config = dict(
    tokenizer='word',
    decoder_prefix_bidirectional=True,
    one_sided=False,
    max_grad_norm=0.5,
)
Rows from block 3 of the text decoder of a small encoder-decoder audio transcriber, named by matrix and row number. Rows with one number belong to one neuron. Each number is 50 + 10 x the weight over its row's rms, rounded and kept within 0 to 99. All counts start at 0.
Before each neuron's rows are labels from the 100 texts, of 14976, where the neuron reaches its largest size: "fires on" is the input token at the peak. Only what is clearly more common there than usual is listed. The data: short read English sentences (LibriTTS-R).
# gate: MLP gate (decoder.blocks.3.mlp.gate.weight, 768x192), inputs 96-143
# fc1: MLP up (decoder.blocks.3.mlp.fc1.weight, 768x192), inputs 96-143
# fc2: MLP down (decoder.blocks.3.mlp.fc2.weight, 192x768, transposed), outputs 96-143

fires on: "answer"; "thousand"; "give"; "gives"
gate.221:71 44 47 60 50 54 53 48 39 42 29 47 60 49 38 55 57 40 54 54 40 47 44 50 60 37 41 61 47 45 62 49 56 52 51 62 60 55 48 52 50 41 43 59 44 43 44 47
fc1.221:65 53 38 41 46 45 51 65 39 48 65 50 43 50 50 40 78 45 39 46 47 50 48 56 38 54 40 62 33 54 42 50 40 45 58 52 60 58 42 36 56 37 54 51 51 70 74 27
fc2.221:39 62 36 44 64 49 52 55 46 64 72 49 33 52 39 49 32 58 47 44 45 42 40 48 48 50 50 36 58 50 49 64 48 37 37 47 56 65 41 51 44 62 49 53 49 52 69 54

fires on: "country"; "trying"; "need"
gate.706:60 51 57 49 51 37 70 56 60 43 53 42 62 60 53 41 60 49 55 47 41 65 45 47 66 45 23 53 56 49 48 69 36 47 58 46 51 42 53 65 31 16 55 55 56 62 47 26
fc1.706:57 54 63 63 64 40 40 48 54 43 44 58 60 37 48 57 32 52 51 34 58 35 62 56 28 55 41 31 70 64 33 50 50 49 50 49 29 38 72 61 51 57 38 57 50 66 44 58
fc2.706:43 36 50 57 20 47 46 49 52 30 49 52 63 33 33 56 66 62 53 56 49 63 55 49 46 51 49 48 46 66 54 52 41 42 46 47 48 48 48 60 66 31 40 46 50 54 38 55

fires on: "has"; "you"; "he"
gate.255:40 53 56 32 47 46 45 43 63 55 50 46 53 41 71 52 45 48 54 54 52 63 45 55 54 64 48 37 36 49 56 51 67 33 58 54 45 54 48 85 49 36 59 27 46 56 37 56
fc1.255:61 57 47 59 61 48 53 54 47 54 58 46 52 70 49 59 33 46 68 58 46 67 44 53 50 29 44 50 76 55 39 55 54 64 55 48 47 56 49 51 64 36 32 62 56 44 60 51
fc2.255:51 56 27 47 51 36 35 57 48 56 49 61 55 52 60 65 53 37 48 51 52 56 40 43 76 57 48 39 32 48 46 41 56 62 40 48 48 65 58 53 49 53 45 55 49 59 46 56

fires on: "answer"; "do"; "idea"
gate.683:51 44 42 47 36 64 57 40 36 57 49 54 55 35 56 29 59 41 55 44 46 47 50 51 50 37 58 58 58 69 66 67 47 63 45 43 61 47 48 52 45 32 29 52 55 54 50 55
fc1.683:45 49 47 43 51 52 52 39 53 59 51 55 44 48 38 60 50 43 42 46 44 41 45 71 48 51 40 39 44 65 78 48 50 45 67 57 25 62 41 56 46 46 57 66 55 43 65 35
fc2.683:57 66 71 43 38 45 52 41 62 65 34 51 83 51 53 54 52 41 65 56 39 54 55 56 64 50 57 40 34 51 48 45 53 46 51 49 44 39 58 62 42 42 46 42 60 50 54 32

fires on: "country"; "nothing"; "london"; "thinking"
gate.230:37 48 77 38 64 57 64 53 32 44 37 46 56 38 58 52 40 50 51 40 53 45 55 47 54 45 39 53 55 35 55 53 54 34 48 57 54 51 51 43 59 61 54 50 52 41 41 43
fc1.230:48 48 67 38 50 66 58 47 62 32 48 40 40 37 42 58 47 53 56 43 73 65 66 52 43 47 57 44 34 48 64 70 54 53 36 46 44 56 51 47 62 45 48 45 68 55 57 44
fc2.230:48 54 45 59 40 53 56 48 50 71 53 40 40 56 56 44 46 48 54 37 49 71 57 55 50 43 40 52 62 27 36 55 38 63 51 47 41 59 69 57 54 47 38 62 43 53 34 57

fires on: "of"; "one"; "do"; "set"
gate.340:63 47 42 48 63 64 57 31 54 42 55 56 43 53 33 36 32 53 62 68 43 48 46 48 55 28 45 40 57 43 35 64 59 62 56 64 47 55 60 63 20 61 38 38 54 66 57 45
fc1.340:50 60 40 56 49 53 37 46 54 48 53 41 29 51 65 39 43 45 37 56 43 50 61 58 55 59 64 48 65 40 48 49 44 69 55 37 58 44 33 36 44 37 52 36 56 73 24 43
fc2.340:58 56 53 34 69 59 42 63 50 37 63 61 48 58 37 45 40 42 62 63 43 69 56 40 50 48 41 55 49 49 38 45 57 49 60 59 28 64 43 62 39 45 47 42 50 56 57 62

fires on: "of"
gate.600:53 61 46 47 46 46 47 46 47 59 42 50 34 56 44 58 45 50 54 47 32 53 49 41 34 46 33 47 53 45 68 51 64 60 53 49 64 28 40 55 56 56 38 31 55 41 58 35
fc1.600:52 56 40 41 43 61 62 46 48 70 69 66 40 65 40 44 41 50 39 34 44 57 46 63 38 40 41 48 50 42 40 35 55 71 59 44 49 33 51 59 54 40 35 25 34 30 47 47
fc2.600:63 52 58 52 25 36 58 53 53 45 68 50 39 42 38 53 63 66 42 36 61 27 46 37 55 40 70 55 54 53 50 54 39 44 30 37 46 53 36 54 28 51 49 63 58 60 41 44

fires on: "of"
gate.485:63 31 46 44 65 62 37 40 51 51 54 46 46 44 30 51 61 53 39 43 45 55 55 38 46 39 56 44 47 60 49 48 74 36 52 45 61 59 50 45 72 60 60 50 63 44 45 61
fc1.485:46 57 47 43 56 57 38 49 58 54 51 45 26 61 63 52 65 46 29 47 48 53 45 39 29 51 51 23 45 50 78 40 57 51 41 43 54 52 45 56 43 53 56 57 42 45 31 42
fc2.485:34 51 40 51 45 51 53 52 49 55 67 66 45 43 38 52 63 54 34 44 50 60 60 61 39 57 50 44 68 63 73 61 51 64 52 39 59 61 51 58 58 50 64 45 56 49 32 41