Weights of a small encoder-decoder audio transcriber.
Model: 6M parameters, log mel input, encoder norm groupnorm, encoder activation gelu, encoder depths [2, 2, 4, 2], encoder widths [96, 96, 96, 96], decoder width 192, decoder layers 8, decoder norm layernorm, decoder activation swiglu.
Training: soap at rate 0.0026, 10300 steps, batches of 192.
Data: trained on short read English sentences (LibriTTS-R), 26041 training examples, 75.9 epochs.
Rows from block 5 of the audio encoder of a small encoder-decoder audio transcriber, named by matrix and row number. Rows with one number belong to one channel. Each number is 500 + 40 x the weight over its row's rms, rounded and kept within 0 to 999. All counts start at 0. Numbers have three digits each.
After each channel's rows are labels from the 100 clips, of 14976, where the channel reaches its highest value: "loudest band" is the band of the loudest frequency at the time of the peak. Only what is clearly more common there than usual is listed. The data: short read English sentences (LibriTTS-R).
# convs1: first pointwise conv (encoder.blocks.5.convs.1.weight, 96x96x1), inputs 0-95
# convs3: second pointwise conv (encoder.blocks.5.convs.3.weight, 96x96x1, transposed), outputs 0-95

convs1.92:516575546547464499505496473424484516533490391501427462541482593563404527472527463467457488493459505505517504457456502518460476440531511466515462456541484472453508509478457505432499441460512605428561502511509498450498478535511546480479499526466435484548461495502498509509518561512441556530
convs3.92:548547527511541481428488528520453463537438467438545477487564527479478429471513496529457491483499494478444464556576507486514488502477574421498501525466490506494513428445440561550567509521522519470474421529475464511490443449464484450562449465470550461525470533454487488460499540461417535565
loudest band: 4000 to 8000 Hz

convs1.44:418515546490505628494499507478514536515493428543499473549545497548542485474481603438550466509463555425543580497538451467487437550531510504466480452517549503553474482488462477434517466552510558524449552492503454481550498413492425463501486496501524503503497512496445511495505469495555480480
convs3.44:534508513485484496498430530480444489478443511484492496496484536542457503557499528507526515484490544511510441591530445391354493461460474507487483454462489498591446532424437553497481520432514462547551484486562443521493463513498546497499519524501410508482550535472457499456497477506510528525
loudest band: 4000 to 8000 Hz

convs1.87:470483518519434491493540484478520478422638528463589416521529535524463535527501506485524472491466514550496529486518571556508512519442463461461507479552528448497541535465569467534531501583497494544589507484497477504472525503515405497534492483536493482535534486475544487522479554525603469475
convs3.87:523535564503469447510527539555506590553459562458608526498516434542528573488465498513503493529502506500456534425500516508519442481430478520544468440421518464506511474517400604499488464498544508509445441501516490497488541534515506485505530517515520494522532533572606482491524511506496458504
loudest band: 250 to 500 Hz

convs1.7:442493511511474525519502549451528491462465413557535501491506526517535520486444465495494488471512417536514513450495549504511504487482486488503520481446480475490488484461352449477466417585474436470468483581464564495538463453463478582473498561472498523437474494556543416492495515535482500464
convs3.7:481558466543495451499536492551491522504480510514529493477448488484542476529523544504471547499486440531526493540470513472467496481533561538519511464606496459462437570419434488521532514459413449537534532430492511559461545551452493358483501504483467510503491495486439543491487582487473448476
loudest band: 2000 to 4000 Hz

convs1.13:531416449486545442575550531501499507560524557445506519505405512474482494515519509468490513511496416494499507484505501464506489557476539494523519512467522421534467524445541434468494504497445500472476431445492530478486501555430522504514536527487441492510435326485485469475480533529520514464
convs3.13:563528420539495441484503545519451521534466433545500533434526459391507471512487504567481517538496549537498495497497411512478488502409449547567513434477478542537531472498446494430447503496467496493506483513492493494465545443406470530465422536527522479584495528542486504475507537487531494546
loudest band: 250 to 500 Hz

convs1.15:493522516494448562593497429475507510483512461494511611460533518500452530483454569508493459446549534542523544497481500546495453531565488471528440405455489525518424510529491482480554461572492489479477583473550535550585493484491469483491577519556519524572530509518536470475539536510494489484
convs3.15:569489466507534470545527529537464400496487533505508555452445547505502474557565503492554517580436500463530491542530486497450501488482439498537542509465541502508538405518475495569513470494579512459570471493510491451532465420585489509467507433482551470518507493484412472487460513442533524455
loudest band: 2000 to 4000 Hz; 4000 to 8000 Hz

convs1.76:480523545491463586514510448508443443480488379494454488415498518460582488461497427578572514502499486419549489523488512542463525470462473497502503582517540454454527552543547488535501491488462580502497574550444477501548517431514472488491476536514504459520498464524543493465504487446517534506
convs3.76:492531531534474593439446524514550483477490509491538500538463482542459499524446420513490513534492449482491464462453453476575510539471522445481487476561485466578451521535516561482521445503554571518521458589596446507540481484426458567527513493504422469457510500525483542515458550475541498499
loudest band: 500 to 1000 Hz; 1000 to 2000 Hz

convs1.83:452521538575522498526484464507511448554503462481517499555531446467570510491497532334500468509394547494532493493446489477455519543468473423509515530531468484536473519513518487425502479470533537468531513458470519435513467469453468420526517508504536485410501478534545448500489534438520519522
convs3.83:476417493529558492531557356512444480510543474451449489549388487495529505476486562471466534463512522475523495490488555496458498433546483534476579455467555517496489514526509468493526602493508497510491539589499442471491441475485477465511494462525485527522518557500494565499509475531455506440
loudest band: 2000 to 4000 Hz

convs1.43:452522550472539517521499473508517493542474502548504384469517479494505517476460503518571523454459437492497516536499581487497485520508503577478539468478539470464463472489520503383432484477494533603535471499472451424563483497490568527475553477558475483548538496443443505438504563508477563504
convs3.43:433509451538519544478524472520459527538527570505542549465478563466483511533522524471515451440516480515463529504488427457513495488400454471440426489479537463506503488561428447497453492369519504564497512497464510470516536554464565483507512514507415504453508470551444533539463440516516465487
loudest band: 500 to 1000 Hz; 250 to 500 Hz

convs1.65:554454518483491511473423500489525496550573485500473475444534539518524474466489475487506473449532489455516540483555545595456515447468440527511501514473473562523537469480550492464543449464464509453546474501441413477503509494498559552458490424534532479416517510494458533568580526484553518399
convs3.65:500556596510551469497483433508484501437488476503421485395587552465492529484507475550473464486535510472505426474486441505443526465531526463497515531494499459462468434483519460470442504494499432536415525490508573489469466481407510505514453483578462514482525455499515495457462475444434508480
loudest band: 4000 to 8000 Hz

convs1.46:527518481560562480536487497534622526472501453485500441464504512522470488482468549489530531509468405473467535485511525465432424480516458480473511502590595498545539566469450523489490502453551445526531478488531554501519531554507492481478420563535446469466536495484415556494495556506496539491
convs3.46:526507489509489442414505483527465470474490521539422508486441492428512511457479450506496491503512452519502522537451443473550524500514587541421455480446533505495520466480533484509521485521600471493482492565475567523481435431491480540570458467538472565495515511418439414520553508466557455487
loudest band: 4000 to 8000 Hz

convs1.9:481497521520508596533498539511501524532496453494465493462535553536458517484597511549580559549445441454494445412533518538481489470480561567502579553521544507504502505459481541541520425513451471539477540527543471485520541519537501510548542539392449516493528528490490556498500456522510473560
convs3.9:529564454440494507514500449531561525493505546524505489535496588530512538548485509506459508515528485555562502525505558489527548554450477502544545514492485495555487511542517502479542542605512488560469457548500569459599515530462489541446565566455458557481547550532486505516549505549426550548
loudest band: 4000 to 8000 Hz