A small encoder-decoder audio transcriber, trained from scratch: decoder width 192, 75.9 epochs.
Rows from block 4 of the text decoder of a small encoder-decoder audio transcriber, named by matrix and row number. Rows with one number belong to one neuron. Each number is 500 + 50 x the weight over its row's rms, rounded and kept within 0 to 999. All counts start at 0. Numbers have three digits each.
After each neuron's rows are labels from the 100 texts, of 14976, where the neuron reaches its largest size: "tokens" is the input token at the peak. Only what is clearly more common there than usual is listed. The data: short read English sentences (LibriTTS-R). In brackets: how many of the 100.
# gate: MLP gate (decoder.blocks.4.mlp.gate.weight, 768x192), inputs 64-127
# fc1: MLP up (decoder.blocks.4.mlp.fc1.weight, 768x192), inputs 64-127
# fc2: MLP down (decoder.blocks.4.mlp.fc2.weight, 192x768, transposed), outputs 64-127

gate.514:507326535543464526529578528515564532534412561467510448558565467527492493525524498537537484464578477365455598444576514486510512517548512480427474487549517440498494495506540491417444495512434494
fc1.514:525498533464429503436509509406553397533507386509427536533612440501521539521514538486530523523624592454514571461502511432501566528640514530489549530529591481508395514525543449476510389505472587
fc2.514:579556420436512519449581527465526467504538425581515540426489525528535563541566564433459528412478449531598450553466532539494543580498514567505428430520490556473364546531540444476508401492544467
tokens: "are" (72); "quite" (7)

gate.447:441409416563489486472548514511530451361581545551445534423573521442513448481538516385509426530437465442482525532424510519536487519536427581513486397460502442582471423547520476492515468541584512
fc1.447:510406447624515544457375517477484487478506550550472520518521524478490529428407506390516452538477481459464521482611519459530507542426572438543484628529511472544530500589490491413506529467605483
fc2.447:464542555416506488458605532531492498461416479425498431555578545555418445579543498570568491525457529513435519518525504484431533436502493525493458428474431479456545443451599470542460508492483524
tokens: "and" (59); "but" (14); "would" (11); "could" (10)

gate.347:562522491560527512497517587508478443407563570478572516541453478516482532558497490506594509496550473534489534505490550516504539543559499584438519505449413492515577514522510558583524507493480497
fc1.347:353395521422538531446411525529557554452591461563432418493506498425516507423433536530482528541488520520579494511485475570545544575428419406445547412506536475563534523499579499477564598603463450
fc2.347:489499445495523519378432545524517502446461435474408487495548547448422541568517510435493364458424441463442495561533557476506575572441526500529465475476461500582427520462498464502426471515537520
tokens: "are" (16); "was" (15); "more" (10); "with" (8)

gate.440:527478474574534477493521561480482508586486609411467446526528469401473482445538506524474553565556469382446481544432497604514459576483613565488492446465357522573547496475609479493547560447474598
fc1.440:481482500508450475557581468515550456433487544493487569444650472550484449459519530538438636478462515467429450539397505468568511463576511599513437469519514434508533500417528431559523486449494447
fc2.440:510487509366470413452491553435513491470494519539547588529408560541470560560389432561501446481448593632611493557498455498388491409450451549548530584442549542451463587542490531478500445418435452
tokens: "are" (89)

gate.480:464560481530498545530492587436537555449476540505546507587455518428526395432444526585447480525566492506436429533521452462497471455488411509479563464491501492438484448462583482486525438417555517
fc1.480:452538431478545595575457508426482506428524544500535507399410507473435409424486544571443590543499501481505434509532548574437453584504452464563555494481491599551454490457531408465559514588432486
fc2.480:495508483507455526421484475528477469505373548504448512586527501525425506527493483536436474554506483529470563477557537479458535559556536526484466439482497516565514485507517483508537567480469491
tokens: "and" (8); "at" (8)

gate.249:482507501506452525567532541512430507442531502566502557579509572500582503494543459536459450415399553504490553516504468484541529574509500493514409490552446551501441509404508528479509410526498556
fc1.249:434541505478519435488490490479470540458541540513498476551406542395615471513509457669497493467484449483468458484478400497561459507547496547450441464562463510510415456490557562479528464468402548
fc2.249:457383509444506448457427519557590468464486656505456493544482463506477428570560545421497469590484459478490430467511561496531552419467523469469479581470570406628429512473490497493498501462600497
tokens: "no" (26); "step" (16); "the" (9); "three" (7)

gate.406:499443490560499413459554506480469489454585524514511506541539553407560466487524459476495523482547447563499470459519467486472499456437504518507573491506390431421453620514586471409518479464468472
fc1.406:455438483479485468431584487533445455446471505539464501599516584354609475499539545495558517403439492550519427431510470520455520493502552538538451588498510440539519607489513535387555460543456421
fc2.406:525467496447488612485559502538481474401497558509488409482491466482459554560444546517495503523409485487467435519490517450431567519598526546413459561427571557549560530418503374582535524505527441
tokens: "no" (93)

gate.266:549454506416617389489553516434424456443569525496529397468511520517500500484417518491490527464472547522575548537400647443562423488430449557457518569504536445475497449514515455460466493581485556
fc1.266:447575343567400468502572410531504559466534487534493636504470506524472577485527505517506441541509470535451508536510452508481454488531553418560523466529456448422512496448424490460517481516578479
fc2.266:579510453495535483523528489498435524567547471483552568453460540365521475487501508443427585480557495594526535504465568489547441528575530537403556475483655504497488525507517558465453471502521508
tokens: "are" (69)

gate.429:507507522493427559585555471625385427559589492536508459422499489541477535333515561439476563517509497498455488471547513480564585518478468533417461433453491385560548398526512460521605455624477582
fc1.429:478474537533502447579469504415546547465470586460529489458536446517531542445564480471571572501488515400461536532498585470526535532484474582416498470508593485492496475468413435458513520556390414
fc2.429:526508488524527572532414431645417468452608458466470508556484514456515417527455524462425441547559463441482497493553546478612487499511502460476468490517533410477516437533569450428518468494442522
tokens: "and" (49); "the" (20); "his" (8)

gate.33:503521425520500562562442418403466536427497546377522525483569552428591570497495520527525529443513488437492551452493570473458495510584591540467535457584547389485516523474458552490490420477556520
fc1.33:495527505580522518538516428548457529455459492528471551408454416479548522478462450501542453532511539591460482504537448529452487456429445474515529580503499488597555475470410510606541450457474389
fc2.33:462508542480530505472563587467560489511583519447411504572477546521505478531448546438482520580437453450514436489537496499556424487587536525441512516343445366497539448569527536510407486476497460
tokens: "are" (38); "then" (33); "was" (9)

gate.644:553429552429570555532520562434502526566465430511430561492470562529494464561577525477470483424581406429547461545537519495537486508419447499554520499529575529494610480493531522462495654564526547
fc1.644:510408528499521499443549537481539485468452593504528613494455548507581470546535516449364529529581480448495547454415521425501437501443471545476510537481508556526525467470502531486587656455514510
fc2.644:564456575508502458531521503482540489568492463541516540476442466565485497509400490510535421549525465569386482535518491533427455468477431499408503464606535421559420442510598463520491529528510515
tokens: "are" (14); "young" (12); "many" (9); "new" (7)

gate.383:513514457484471515553540489442507462606560417445530493553481528534505449579507478501458487542567447432417534499480438504475614450460508521445583496611511534466515497507575505509511481504448509
fc1.383:450488474506559469532516561514445485557444398488484471537422496547429490543441479546500455475460514415504468513394547473477567469514497545533473564623510542523579570491555491524500497429402588
fc2.383:470563496423432449525484536507454478549466433521510439485511427472466431463477460581532536510492381527462542518595526597454535499471474568482607477568466485553541591443486472514406543550550484
tokens: "are" (16); "on" (9)